From a checkpoint of a small contrastive audio-text model.
Model: 2.84M parameters, log mel input, encoder arch crnn, encoder norm batchnorm, encoder activation mish, encoder depths [1, 1, 1], encoder rnn gru, text encoder width 128, text encoder norm layernorm, text encoder activation swiglu.
Rows from block 4 of the text encoder, named by matrix and row number. Each number is 128 + 24 x the weight over the matrix's rms, rounded and kept within 0 to 255. All counts start at 0. Numbers have three digits each.
# proj: attention output (text_encoder.blocks.4.attn.proj.weight, 128x128), inputs 0-127
proj.19:118109179127130115133116116117122120129122143144124120149139105130152112085118114144149108076104114107057102132117132130126117133138126138111170152113085121107172107122096102164151148161134140133131116122130145124148110112151100097144135129150162078138132102104111131099128105181105098118103126120132123117126107130137107151115132149124108167108098136104147151119151127100098123125157
proj.20:096131109148134147103159123127104080121114100159109139078100122161095141149127132130093142156134138112135151102129088130149137147178123110161114130121154072147108142103100170081110180126165141141089170054131153156112107097100154146142193134093093121113133162125119082134126133160126119141143148148139150181152119113131096092118125103137104097099095131113113106146143125107147132127127
proj.21:160150116105132153116139139172111142110099114156129111090103133152139151151122123117122138129124132152145166119095101128141136128189130120147135129115152159106135157129123148093098104111140159144114161119151165175141092099133141135129147143130105177135171135130095117122129148146115130111156135098096150119109146154115129134146103136106165099147164111111129134135103167134151171109086
proj.22:133126122154126131112119098157103141122117127107110156170120078100134133148154127149071108128160105129101077143139121164136149111146126182132109156131139134173098116130088147093163146140102121163126092089130123148146128125160146131107129129063127098112101102149141092144147145081126129100126138130120139099157109150103136137143131168150098181101103150161151156100199158122092072130105
proj.23:090144133151150129132171109136163136094146111141125087115146131149122113147116115131160093126144138177137105131132107168138110088108139122115149142135177151118091159102110168117076151110133145086117103127121131145163113160139131136133084104134122176112139118099113133144117158135098124129111127135128159150119153149083116110127078122124160136183157114082139174119090143133146155092144
proj.24:172116113111104129163112138128122164152118163119161088135075134121168177169107102107160096132109146137174128119118093115117120141136116095136133123108139154140165118131164142117171142125149102159144164123121129157170107135124151118130128131150116163140154144162095165173104122146165162119159122108134118120083161132123161130148107151118135096132136072110092116135099148145147140083149
proj.25:126116126153128124109102136137123135118097105111115083142112116170103126128117108144110114095161138144089160116138114121121131087141130150154154131127115170101145160105105170131087105139101108149115120089174127143132153078090151122131114142162122146131158147142128161105124122125141126137085112121119128119110136118135091148115125111124162049133125131080122074189035157164170185127114
proj.26:118106164154103081136116169111117121155107109130124125152159167149118143131135179139156174175113082105111123119155100119145146134113106146125179101164084085109147114123142140173106133151111130142120150146109155123119117134136174162140137100076121138127120102151164147121171110072143124117121147171116126119105138149137119147116154102112128116124121156132095111167150131101146115134116
proj.27:105141097146147160104146147161102124102110115128124130131137182146112131139155133167090115166180107123090125112120120120139149139141142149142138167144143101123100122147131137104089077109118103176116105083161132131131096088148159137096111140112131161095091143127182109155139135101167129117099146115137131160160127132136119100118138092157091133108132143160145144113119105087144100143088
proj.28:114121122099132147117125119163106135117144117138118167118078103123109189096140097120119124136131107123166140096136120138123135141125135131077155130105131121162125108169087073142168112122162131147118160133103130120180127139129097113160149061112124149122110122120125121122146142075136114074118157139134141172160143141106155097131174161104083187074100087211140145074178120103103069099097
proj.29:107130133143132123145134144139121132124143133149094143089115130121120154102163151132121099136112116116144101119124169134096147118102142119115128109133171101109104139104102138095103125103149121149106138140109118174141110138131144095125121132121120127112131177087118091147112152120091141105144138128166149120137106133120108151126132182141125125151130153109101098139172162128165117087129
proj.30:089137105106119141099138149133110144077145081129053061145151171175139071171140196152135130123174146108114116140145139156133165102121131120094151127113128095116119123101132168130124122125110142080110087122140146111113159151146136162091088117137135140102178172127143165155061159176151131148154120157140176147162122096092101104115103119103147139129115109092115147136141177085151153137169
proj.31:143114118128115131113114142138141137128146125112120133147167133119130091103143136121146161138133139137120121109137089156120107143132094143132108164153114132142119141107103119117100111099147139141130165125117094156152110156115109105167161188143134156131101124080109095102144156132115138114143139136113099147112131110142152129124112145162131136135168117119156169082154141147127118127132
proj.32:123124107111154136124125124136123137114126133150123102137095115136131116157124134136106093095157170109129147123104145102125150144137153114130098150133135150113115113126109132135151121103114169164121089125107099143074137129140126150128127163130141150144129152139122100107098142085065121115112143092128132130126108145132089121130128130155140102142121158133127114143143136125116123131150
proj.33:171141153138123114153128120111160131151107134124205166129128112060126129091100113077170127090094199132161136155128099105100106144152162105159080138090145136145138103150102134114134124163144140114152160175095127065051169169139084129149125105082125153119138130113088149137147076144138110141104150123180101137100116167114120096164110141142141098142130157157172145073066144112075121133095
proj.34:116119117119118148122136135152135087095116126104098108162191148103124092123129177113136152105148067101131123137143121150127115115082094153099185162150089131114129124128135111129076064130099122115152128178119103127169117132137151139151090188129113128109077166108070114160116178113083151106158124129112121116105131100114076173091153137117128084147164159120111157138080153106211142125100
proj.35:100138119146143136132139158140128130131132074133163121083090075082137182098094093108094133145132129161108161132134146114104134117130122136141146122103140143118134106118130177107098151127127148116116158102129115163140113105106101101107153151172175093151161092171144130089120118105125114156139143136144153116111148121105112095144142089135140103130122118149146099151116100113150128124120
proj.36:124163099142135154151123148160103144111130107135115174134139087117139136140115073126139097167112092139125129099149132134117118068117090178133170144175116131120116131127146139114125133129107110142157104139147129144134108116117156127123137198100090116139088128147093117128142122089151133087157114127134184114167151119134097131099137115111102085128149092142116146111056151123184141073060
proj.37:138142157186102101124126166087103121124116103143119107157154178131157098164177162133088149135114148112150116119114176079115145140108128068131126123127104118130144104130150123129134099166098127127148118102128108105113130113148121158111092078146155143137168108088175104126097110139061158140124116135162133150123114134128120132133152086126102099147108139095118119139170110155102121141146
proj.38:127133126127143134154121143098128144118116148152139055103082204164163131170128150134144145142105134123118131125118104129128137144153102055129125088147101099088143118116131151129117128135153091105107182114132149121098171117114131184131114092117133153140163149141148150167096119146131157176150148166147139119128122096140116103107115091106158095144080095118112132126107126142101135120150
proj.39:125130136146132090128122104133143122138159150137113097138111088159134106136114101136131089106145097139131137153124140087100117130119163130086117138142152168094127128131178117143126153111113147095139138122119128161133114135126141134130127133100096159119129139149089150143136081093147132132132117119128147116122140124142127108125123088155119139125142122111160168099114134143104123097121
proj.40:134135140128086110167114122122143132150104107103142113108102088081104138160111063127123053080105141102105155110110187081131131095128144105118154120151131164120145119094137155150136148128085126157121111128143142122150137122099130116141126133143144155139130133178105142104114067134149140101098116118132161117130161118113150131150158083145140091126156124112116130127053144172163160069117
proj.41:076160147160154117132145118147157112138144136108119121135129156112132101133112163128166133120103134125083088157128165121143119149052170060083147099171128080089105149131149100127125101096183166089132122146137093104092159150109128191148087087114144134095129097091138110133131128156115118117096128159130172179152107107133095074089147102114132134151143163093161130135154093095116132114126
proj.42:140116151136139120112127158107178129146121162130137129143137135137138158143099152092133152128080151130110080124115174146118136113092150095117141100134139111086116153111141140123139114100148135126145097131133144084129152119126119144144111077120118152100098098169116097141146109084148119106112161147146172137124124092107129066108148097090118130122112104115147125125118119128148147118111
proj.43:113114162151113128131118131128129127107124110140126122161178163161154108107139146139147110144150118122115109151110120132104139132088153132142146145152112131121156089119138171159082097158074156065161086160145115093113160144144108141130095095116135128085099119160145130113151109113084134076101110124132128143127126120146111150123129108125147136157142145087104147150112122142149165109117
proj.44:137133103113154145097130117145110104113145103123104111099107101110105169132126075130103110132160101150161146116165138155172114128106083112110171114137148132125110142130131144103102119121141118169152120123135162135163108113119120108126135151137115167118112133168119113128143146099112141069123106139120157126171167115055074158090132125095103148103112101149120137101129147135158147106123
proj.45:125143079103129148132132150164098113119130110115126152128095162112153146141158156137118103166092117105172159107125092108124107104115089131114148119123138150159078146148122127085166114131124083165093112089142147125196128124097191112145128142088140134101141092166126091137175124145146127112139115097132111097124117113147163171123108137139094096136093120109067093149128124155148160085168
proj.46:118160115125142121124141122137142130140135118131130157131076085116131111106091118107133118083126121107102135130121151126143142129126107134116093114135141133116129158145115142103134123109139132087105120128132142114112126116113136113106119120136125129126122118133143164139112097164148094152096099125134133143153122147083123107116126107140139166121123106120141131065117114089077106138117
proj.47:090141135140147127130123092123134086096128118144112137156089132130171140125133154164087128083142131113127086124107178111167162146126143124136095140128117102084113138151141121112138121129171125173098091092121100151117144087154164147104129150136128096112140141103136129119127132138125146151119090085116121152136101128172159157136140144150112141106129145139165129100130100111089100121117
proj.48:121157109112132136099132141173083086148155137104145131107100144136142145130135151160107158122157107091130143124132104155170119143140120150133128135157135114108116149137115090119118096124144144134098099101152134110169130078136151115155110127105156174097119123163098151109162170145112157107133123097148146152164146097116143125089129127124111132130109137135146116114137094151112145118121
proj.49:134093126136116130122145136125123133133110136138125117131151162154130122155129144133114119163113128125111101157108165118130113126111151100098097120113115086119144107133130148131123087135107150108113119128145110085108112154156115122133128141115156129160144105146129091100116148085105123108099161146150137162130121168126106117116138107127122125137137157129127110167133160143081115144125
proj.50:129112146150120117159104122142138125140125105117103157131116104084125130121155120129100079141128134129150133120119187135125123101134117136112142127141141133139142107117131094122164116142111083147152100127106127112152109112143132152120114137146144119118099155101132104167111153124130143102127148166128132128141113132113087104127165144162077157137102088136108155113156142121148092126133
proj.51:136136132104130137152108118120124152136103134126140149139145098110118143106120121116148100127101131132165153127163113128127090127137120154106171131109144139166144122118136145118118125140113117142170141121116102150123125141106067085131161166128147083135116150113068076088168187133108124098154127125083130119117144125148118138092135125160149132164148126125114129167100146109151139101131
proj.52:136150137131125147119149123141126119147136131081145139176107113120124101073114134136090154083168122143131126120134132126147146134154160089106092133118154157130117120138094103123164104101150138143146107139088125118097157139122093158097122159166197106137140160128129113106111146146113129152128130112130077131115098157148129132165154134144106153108129143147092103134163122110121115145097
proj.53:099116143143137127145105095139099101115133161133086152119104076152127154145139120155122074093137079146169165132165135137146122121159132179141141127132140153143132136122112109122116136146094110147096128096104131140154148093118150146088167134134108150119101141124104121113135157124130140096156126129138161133147125133110104142122113117162060146102128099155161168099141161116131129124140
proj.54:112150099100141189123157098182108152095146142145108125099099105131121141126130078107086148081138107131134161104142118133137114145147143119115080096139156138132107141140106133089150135097137127139075136090109127154130096116152127104107166123130128125132154122153134123141088131142155125180114125098128108153133135131121170116139172149140101150110139125175174151086146101155090097120132
proj.55:142135155144115096121115123098106140157126122121114126114102105122148142120121114083118123098114108106098150116155121098124101117122123117109129115115114156127133133139156113125145115131145131153141121111125094117122139136100106160123141119131116141141143122163084147109130106106178088149129132110138117113109138139100095102175110108103145106112116129163105106122106116113123159129105
proj.56:134178099150152121120132123148118114101141135100103105132155142143111081129136157112154172105150119127096113109132116135135153129128122129139138123119109080105127132123148124146124134128114102118122137143149101133104149119091183167137132153183155073123175136082147192132133142169104133150128115117113096115110134109131129146096109121109116109158130145109107091151134097133111165181171
proj.57:135131111141109133136129151122141133113142153110100151146111139112102164143119132161147153110155118133109117157114095116130117120136127119125156117104103099156151142128120094149155142123141108129143089176129137083090157117094130089110077116173125105165180143114163159121084096123145098168135088109118122107140107118120136169116126183141147116127115100107096068153125121152136118174121
proj.58:133090129086122129124151125105124130148090143114136108100077091101143159142109112095139111100125120127128142145128138149127105076138106139126173129112121181138101128116113163103121119126123152094156152122139119121112160133098088114121094115121117124176110115166121117071156133099069131105114129116128174110132159126127095116088135104107147098137129116142144117136125164176139196089159
proj.59:133141112085153154114143119128139138106149109121114111138094146109150136143105162137120172127111110088104123131122113127149132168126113122097119087148153114073085170142119128130147137094167130136119123121150138167131115120107126077096116094129130107142124094113180153100157090115122114170110100120116156160142121140122134141119138132110144120106103118140160116144139101146073136112110
proj.60:123130122097103136127122096159098140148123133115132136135164120134174132137151072157097093141123128123136116143114117097108116129143142174160125145122128074155148101146108130134116119134101088159126137122098157121149123097171138116089153126081151155059149094114091159182155108157153135116135141110162129130107100123186150136135130128130071166119130108135136162069118144112088107124136
proj.61:158142136111129140131143163114159127122100102149120119138165217167145109124171167148103159174104116122104104135125091151100122170128089109109159122109108090145149136096163143142138132134150119136152135164121117110123129139117118130149134119124152045115118115118111150136143096136143083145176149159105122128114076107166066140108109177117143125116138137151096067124171089114129122138168
proj.62:175148121109158121146130118128126123120146108109154139123092120111176100110127132062130153146080142123160074172122157175112088145092117133101096098140180160126093161168091069126129126103139133079140099162101094064135175172175074179129080040120110155141063141094084107130142139136078154095136163130120143155152150115094131125129133145133107214101123104192166186039169144121133080085148
proj.63:107129120142119102145133122115147106137099139120171126124145161183099150141159132141111135165166144139129116152102139133103163109139156115152114154146099082097164108123141165136093122143107136101121152114133170129110116133159121141086149083123175063083165118136175154112088093133113133171122153128142117167145081117161138090112143126114145098148098157099085091171130106123104121154148
proj.64:128092152113110106149143102088147168159158132148156143134135103099145133098100109061143142104110143136148094159120130157082110167108166117150076124138140167182145118169120076133159159118139136105129130162103104097087142179163079096149119097117162088106131068104163118114131104094147099157173142108140110120130126181124160135140114184147084183146143141146132162107178110123046086155140
proj.65:099125110142142100150108130134125103121101111131150110121100099121162138135151099135147104140123089145108153104143147139124131141119115153152132159105139153130123135122154144107114116128089110157115106134138145174139106093107145115119154167136063175153131119143076132154122136127189170081126147125137203108151161113101116130107133146127144100120147120114125137130129171136170144090075
proj.66:173110175123121112149098124116118108145120163126075109124116145151132095115113126132087138104160145166123112150055093143101148156176108138190102140117096143160169118152116105154170159135130150099125139149125126133110098125108166133142100127142153055159122140089158106120135101169088075144150118123105080130117113138146110140138092153095148154117144149128121079143144062153097116182119
proj.67:130111154144109117131118177073137098140151125120109132140116088132088121116134177137139114164098105149141151117123101140143139167167105125119127130136120145132176098122149140144113156143144155126147137144125132135140145089127149130134140184130128091132102168082108094099139149159135122110160149156112120125117122130145067139140116159127120122130143129140101136141127144129182143143130
proj.68:126103162164129125145111130106131116118113153144112098152143130144136130179122145140155149154122090147153113159158141157133128118109125115108171126118117134148139114131144127151116120150104090131128112149137084131140130174139128113141139145125122146126101158105131091166130194151114163089147143152141159123118142088099104141146117098113119150128116093099113173153164142149141142103132
proj.69:132151077079149155068166158162154161125135134134114110140121089141099138119102152112140123094120123105103119126151116153130101139130112106091123119121149172162113136095129112076150121120143143127143115163133126110139156154138103115125128162141105090133134128115165142112147177113107105137111152140102155141140112127106113130134125154114147118144121158110129128171129125113166113135152
proj.70:131129153123115107124111093133138116125133127122160145123138117134109141146126114116098114128170156134168099133156150128090140122104162146130092142096149127128122110133111125094109090119116122169115126130106111170144106125162138117130135121137153155132122145125118094101129176117060177072123123119127137110106131149163142148131111106148125141119127128124130143130165162111157115125127
proj.71:104073175151128114155109101086127134177129148131139126161134143134141128098119140140147126111088153133133120149118118097079120126139144122110109142132108108097146125125156133145154103135128131104115144123113123139113147135138088106145118130139159136112087139102071092123105156193103125122108129134127103106089092119163104133144147106127167111153147142122142142136112119090146170127115
proj.72:121148099116129106119140127143117123142118098177163140090146109084150130123140106122108134188118155154161136117119120155123116124144131153147096140138161079147107141126108147086118127090092103159103179117129114131129073100123124131140155157078130140097075112164106121149183123092179123074151147117128105107098154150133132113117095129153123140114156099156141133119116080103121107137125
proj.73:126163114091152137104154120155133140127142105144157108118089090108155145126110109110106100129123136107104135117094142124129118159128149123128102094122173122111084172096119126063124162110151135071134117117138127125085109153158116115116107125105120159080155099152127166162104114121145128149118162134149158162164135127134116084111143135109144143128158127112125127131097112132105148136107
proj.74:122126139138119101127127123094137116138124135130130168118094145132107124140158139179090089134130133128125115140083136132127149117097139128118113119131101131125149097135135113144193128135166156123118100146143108112139157120126120134121113130146137128149143154108161127139104108155142123140101084134117081127114122148133114144129122112136119169087142110118188159068149114116080116164157
proj.75:144112146143106106141121147101102125155111127121125103110116149151126179163120132143129159133084134114130160128090138115118154133130114123150142124129120186129147138113137173138139151140116120137093197091145136154148119097149134110119163152102111155165169115176103164102134046151191103164144126147117136122137124105116127119147103122066170098094102144158115108113108104146116142101087
proj.76:125105125130117107104135154108116132127124154103117116139141143146105131180112131129167134115112118132127076140168097171158134090110088164104166137096120144135126109109120126157136153129124153156131114148128128157127137150092126140138117183120137116138092109131110104148139148168086107109129129131111163096127171127083097148136108149126126086159144116126142098120141150134160151106117
proj.77:158129103120130160144103122155092150109137119105139188163147150113166156161127177166130153175069162124153114114141119135144144138135131105138106127158119062130137134177090060149183145132135052145092170115119136159145102130181169129162138136089187093101108091119146094157180107129123131116164134093150121140134085131158178130103126115124082142106102162154124127108184117129087086117135
proj.78:155125154116125127107135139112168129120142113145147164138113122083111137086126106104119139123144174126106162141105108127128105147153134088115128098093119135170145126157114110162145155102157143123137147145114110134158113122149110098134160119154131111139166115136149137136126121097143121145128165144115132138101124179105163120128112126146123131126129108192132133136152105132104080176152
proj.79:129140147126100128126115142131127149131136136135094125133167167139129107124159186118125175159107118139164176116180090135161112156152114168126175112138083118158161111085156111153120135145105148124152128132138129163143076154136122089144125183100136118113122159084121097154102161147091141087166152162101109109125127092138103157109116137109131098142087143114097143191159152143122130140130
proj.80:129165107109129158125131159154115127115118113149149185101100074118118191087105085088109117120144147105145147124139150140107118129149139141132100110128134106165101135085099080097143146102137082114152110138091108109094183178129103128118105086129146119118143144118162151139150142070187123134133154087137144145157109141085145125108145131139103173122087104183132109116122139079127077133123
proj.81:122126146143120137123126154118122079140138091120101114130138121159103125135136142153134111183160086115178159093153082141111127154147131144105127118108080102136123102177097106136128119132119149115146135106126141153128115102127148137120151147135165069119137114118170107109125117134136103132142121121118110147139093119132104124144128090129129171102089183155143103137146072117096094190099
proj.82:109070142163130087153114131094125122175100148118152130159131125152142148169115124137123121108116151116153112102084123128124085084142155142139090143099164167136109148124119127123137140115110121161123105100131145144143145115107127121097140144103116127141144138164126092102176084078134123104132145086146121067109116141093185153140110132156119118120144139148153139132046203145157151095112
proj.83:100123146134137118112135083129163152096144133184131120085092045125110158138086069131136060117163114134132142107100148126144128154158137130136088106095147164166090127099092167111119121123121143094116122134138077137116080112133105103107144140145057186158144177161124128160085131123152155124111162148172163148159179172100116085134134057164135148111137154154122172117116145131089100127095
proj.84:109124111146131130120130124098103106151118099141123091110099145148179124195125067135140095124110125127129141124130141114159154148124131120108109135137118148124157116131145124098115144144132122140125122088121158147121090137168140142096136131181120187111155140168125183153089108163141161133145096119157140148144167104123140122128153117114129103146093085112112133129098102170108176109155
proj.85:147130114123112129094129174125127109136149110121178120129101157138119159113127120140116150113143139124132176088112112076134153148136157111145123102101137127107122159121099166118133121095166132138119158119126128125123137123124114143119148090128123124183172118138188137105119154110121080180127156136127114125109153147137144130150121148145168073116098185153056056194135098158131155150119
proj.86:144136096107121126140144136158107150066140134152087125140131129164144167104131107117156129107116106108129143134159155151143131141118130128082141114157144157095136143116142102125110071117127144105135105125147140180131150129117155114136110156163134177147117159135060171152088185150137165128130153115140140159147119080133132121116114129081155135093136083116162166118132162115171135129133
proj.87:118138123094132172189176158144137157140118145087152117135117108124122089115065108085138114097149113135119117145116131147124153090102168145121145140144125133065122143133144144098140132087133131151143121133118122092103144128108112124165135145117129140154130109197129128092147112048173120118064142123126135148145143139130155124139181147160130111147124152149154119153090135118138125123112
proj.88:100112132112136125135135123121130130104120116139099107124090083140157145125130111126117131116139109161164138122127130170140104159159096138130138113081148163142108140129110156103088156126118124116111128137121115148148124105140075119104142120128110163083121121126102103144168174140108166099147127196122149132160169155072101114138099111116125147138143096145145198080145150104162159095112
proj.89:111170144150146132142115117126147144120106122100147152153172134084102142116112154130136098135116154107122113136121176134109144119073162081122139112169123077100122104136118077139119136134145126163159146150102138107086128142108117114141114157152155111108101144084134111126114166145116146108118139117149138158127099124169107140119164150129138117143126131097133109123134149106140170132166
proj.90:107151133118144122138150150120140161116134111125111093121154176180071102129141128132138118106112141102109148155133129118155141089119111089094153143138182123107091162122115142099097067101162145165146119135139114109092158142073107149125109133130092121171141141090140105101128166106075122163093142107145080133127110087131142098127147109128152096173154146078097129146132154150132170108138
proj.91:157144140108084122133104150139119136152092140126095129123140182149167123151134138118181168132073124134086114109135061110122126134116092150089191140117118124148137133164146132099112146155158086088120151146151131141155098138150148152127128132145125102098181109137098158177138128208162131159200142131092119082100176111120118162078084139081159122121117127132106114140128110140121152124144
proj.92:137120115166116139110106166135128094172141092103114110148130179132100139128177190139134158142096093077136170141173058107104141150118113124083157096193113086143111173097166086139143101114144094121112166136143152137159086131122154150151143123127123120097159151138129164153103120171123148135136106136127099140145110082125101127127153131068113100109115134094076106152153102117132104148147
proj.93:149139146103133121120119102125130123159164143129122130144091137152134109097121073145114132074117119107133136134091138088108119139130129127118081146128135139110145125184118083141188133135136162145121116133114168088117154100116135134115121101149168144133158132113154123126138117141112131192099090099126077113089114136177173132156205109127112152135147147163163166113132117162068134124131
proj.94:159154085098131145129146126156092134105109127105109119129129152187134088150134134143143129103144091118094119095140075128139138147155107117135166131113100150097134147152124084139110123137118124109146137131161157160173103107106168135145122137132122104139149128160141117137092165165117126161156090097075118138120119137157126147148122113133113124134131123136095154112124127116128133130141
proj.95:153110136158129122131123141063135112123123094126099134143143168138115118153139154147112131093175130127115142153092157124128158140151144109149130119121126123161148112122130132146130109123114145112107103130092124124126116098140167123112085143156153133134166120120153156110085140127130129165100114094130106130114109130139101124173138125113124097102116150128118147141149100130102110176146
proj.96:149114142152114118106136122131153149131156139138121097117116121143161141163060114105162112100074156102152103143119133097120101121088118115103142114132130151125115142167118149115177134117144124122120099116133129113121156131104098112095134098122081172158096114164069110123179095129160110125127122098114154094078140140126148083164126106115140112131137084111154132098102150137142177098111
proj.97:127162100096106134130150120159117140142152111129193145138067100055187173120085122104175105129085131106178155131136170134100059137076104111109109134142131134153123100119127090117138122118141081133151135151146162118115134167109089116139105087146123127123098135098104137161072144145097171147155150117141160121156162108111149107107139112118127164137132113101137179103107162126121151070134
proj.98:127160119107143157113151121142135165105136156155142150116161153099129161099152133109136152164106143137149104152110142145122137143096147114119107089149172104081091187096089083105152125084133119126109135144138142138117095163128083118150151112112135114072088105107072110124129160115138104091134141102155137148127077149136129119119158119155128185102141105130095108100164068076105100145147
proj.99:135124166096121129118177153098130143141117128161134115125096140098133147109091132061135135119111159195163128120122140166146112143142149142143123182101122172145161140132115180121124156114122128083158138129123093056125148130107076171137085044125131101106109072106146085060223106081112101141150129140111168124132169131094118146124073122126176120125149151164096075178116107124126125121113
proj.100:106065188135125090172113075097142106149147155109171130091174154138170110140126110115150125124099117147115101160117134102103097127110146145163109156154112133125142122133147138154105112136081146092130101126161135124128143112128119116096139111102153116123111114141098119151128104175160113121123125123114088089114152097199110109111118121132138107154139158130130119122111101145129154141155
proj.101:129123119150081108137109128110130129080130100134146132128161151115079132104138091181106126137138133131122150114133099145117099096156114152139152153119105120164140080124118164127116121174135135176132165088123140137137139108099139076126134162110157123141139115149129147124154092125160117119081126107123118115111121141128136095137136126160156111152157134126122096166090121089138142147131
proj.102:139121128177127131102118131138103113129164114110126139120128142124113150123149159148143136151111128100157161118196126100145120075126092150104168100160134103094100176138134101127125086121139107161079165090156170140165113058079191119124173171098149165142083162164160080145171188111136141098110114123097120108145139093148122147067168152143119106093124126151109110176129135116162111125138
proj.103:112140100131163154115141117136101133121125119120129133106136091105155150134138140096116143153172110103108134146127100154133171140124113121169107100089130133159150164145112081105137129093151109079103121164070128118134082138160118127132105102130144169105157135104178160162079144129137142157146156132141162175148119119134134106144138146136085164097108101157135152073128113088114051149151
proj.104:126089138119115097108092115141114127125145136117076075120111089132104120071111112131111144108185129114124133134132132134126103164153133123122127100105120116133139165157117109132084111130149149149120139118122151127140131106094129161116123133159166111156182126110204154102128145129061132159103129128072082136103123111134116130119129140133135125115102138125125104188121118157123117182134
proj.105:134135146121120146119135147121136136142146160107156123083108081152125157145112124123139107132122119142146176129142121143164087116115122086081163136144129177133147139108147129153147120101178144110145131135113120110115136132132124119128134116127110162151111169134098142137134116094148144091120114143151117124150160113110103139102137135130159140126160104123109121163105142143195164108112
proj.106:148044197182097083144121134072155122147156125141142141125152161157112117152140143136133154161107130128095123130098104117129131113171129132168096120138089133154165098172132124175167145177145155130131136134120150157127142116097124153154172122120101114118127091147170139078146064127180123120103117097123130135126125144151127077134093120103163121106141141104129110147128118156120162146125
proj.107:124108102113133108126114139130122125127121120126116111143137155135166137174149122154096110174106135097154123117137160112165142115099127104116155115142146127116104139143150139125127126141116089128075161042151151189156107082122146117094159134097139144117148116200149177184126090124136147149131137111175159122145151125134152107108134107118123133137073104095128123111151124145108113117146
proj.108:115105161170127086133111118104123110163122158136140117135109142110158065159105117146112153103134100127122136156124140133153113156086122130101140138127122147135131118128126129155131126118143161137113115126115164110116132136130153145101082115123149152130104112138140113119137089145131126107082118125139100134114152110128130115143136105137124182105129113075179115117111105174095166151142
proj.109:132135118129140112095124094140129112105122133129102164134145112086149107095155196109118143157161100110147160109162120145120137152128139146121097124128138107142152116147117087135141147147096137133132112134136127119153115107164139112111110172140189066154162132124180120087124187126091146120156092140104097131151117161162160168113124143155089165117139153166126123140170092102093097157110
proj.110:144080155158129048151098115057154117160111158144141115128113135107147142090108127118131141122098157133130121135100135153103127115099134110136106116105113177117169116129146123179150118139111147128138082164127127091109166136110115125116097102149154105147108150114111175166132111196134144125147117131125111121106125119156112114153142133099146149114140089160131151111109089123128139110136
proj.111:116110147155134140120118099117130099120136108100166174137141117084160101135146148125135117153130114114144100124125146157100116133080135138113122151156135107127120153138141078134144123130132125084156097168111119105147099128170144144153062107111143162051089129110152113170126142095112149122108119103102111134113135103160139128096166110157096197102118141120166190085144121129120118164136
proj.112:124150125115113116136119118114125134147145111125136151145107148105132132109102134118150144102153129103120115129119098126093109134144123134115133117094124181139157128118123118147148162129106146154148117153080086120164119123118130153139110134158095142148119154103086104146127102130119127123116117103111082097069118138110149134149111150135107145110151114173161184097113150129094112085134
proj.113:131131103112129135140110087123109141121113149148102185135114093133167159136136069141119084122129108146140130150131149126115118098147116127114111132152116140120129109130126136129117145095092078164148103105109141121127174123150108081112131112156143135095082177138106120129099209119131129092131112097140141124135096146159091144148126105124113200112112072128127160082140148101132102133152
proj.114:136117141130102102186096111112132142162123165105145159140178149095124137093124173122146144172110130118114100167143191102107143109080139138103156115135084127139136120114115097169139128174108104120158120190109110092133121157172150076152056158151157096153085150133099120145118164139109137113130137118120106151138117126161119148089146178150160160139126116099123128165131132100148115141157
proj.115:114153136137128126137125115135123128140121115117141119109145120134113139142138131157113091182125127125116124129102149130144148103143133155166108118146133135141097127132125112086130144131105111159106190091150141160100095113200153130120149135105108137126139130167112121100117111118168155114177143122142172175154104098103122131113153145119115148129110137149123139125143106124122112133142
proj.116:134116157123107134080113162121139096126126144121110140136100160079098126128124151146126146160154152151126117143073091086121139151132127162139117129135103129134137120143127159131151125151145079156113129125125139137149110079136141137112122194070090130136134111165162106151151086099183128136127097125098110140111135129156103140138125114127104096109076131157114123119124068143094118153097
proj.117:102154135152170131078173171125145142119112134153075144125129099126113091096120157114157137118151095124103128114180136186155134164117122113079140140112114108101139148100133106113089112109115168088164110168116090071059195184127113207119064048139123141147143139099149126110120151093073093132109178195134135168145108118123088108129145134145144172128150155110119145098144130076137109131129
proj.118:114117169128141111134081119105101126164103152115115161163155170178151125137177108161119108161122114146134142129116140115114117131162152147139101161090110140128157086141125142165108155166096089123122154102114160153141131079163145123090180149098164137093138127136127137125138102139166157129118123114147119117140100130185132109096094119129135121110150160125125139089117125149085133120110
proj.119:126091180166113103109074138097110117128121098112107106095119102111110156120141106183082090154170092118104180116138162131118108147150166119133131138102121176149162108138142156145143119171116154149089163081130150149150131086092136143098158167156156066141136112132141116089123138125110126114107101148145115118135142135131103113135152131146132089105114158169139116125070143109117131164112
proj.120:175044151135093125117096146118141125151134137140120159121125113098125133118151114154130121119104106108148135101168114108154125127121094114106156107136118148131134140142119101128137114110162128168108177096133127149184098110082134129139168177105091135159122130153116094130151150098146135084139128127122131125122136126126121159156117137123100102097109129158095113151147142130143101081081
proj.121:094137137140109143133100115129070131135112113133142119119125102123137137137131099110104102164144107148134111149118099153108126120161122187180140145131134148146127124114129152120125164133107095097130139116136121135103091150166139081148141169116151124121115138174128124131121126150189154105161130136106132106149161148136110161094104160146122117157132102123127135117111151126159112109143
proj.122:119118132112140125155106059116097130162130118137127151168152178116141113145165148131135123156126142172141093148126141144106127145126151147147100148120131133131145121133124153101111128120096151095139083129105127135138130141142125129109122134105162097132098148114101113136144162153108116092139125121147129134132120163157129132122108130144117192124167130139143122100164118105115156131148
proj.123:130130106145140145133107119152137116128144147110110113132113125132110109078129175142122162113113129095091128131153123126140085151123091103084180099130110161116133156106135127140115117129143129096160131143133107098129149128098095097099123127155131090127139119078143115149111141143123120122122093139111114145140158084161098154109124127114172119112125117143106145154116114141152114102103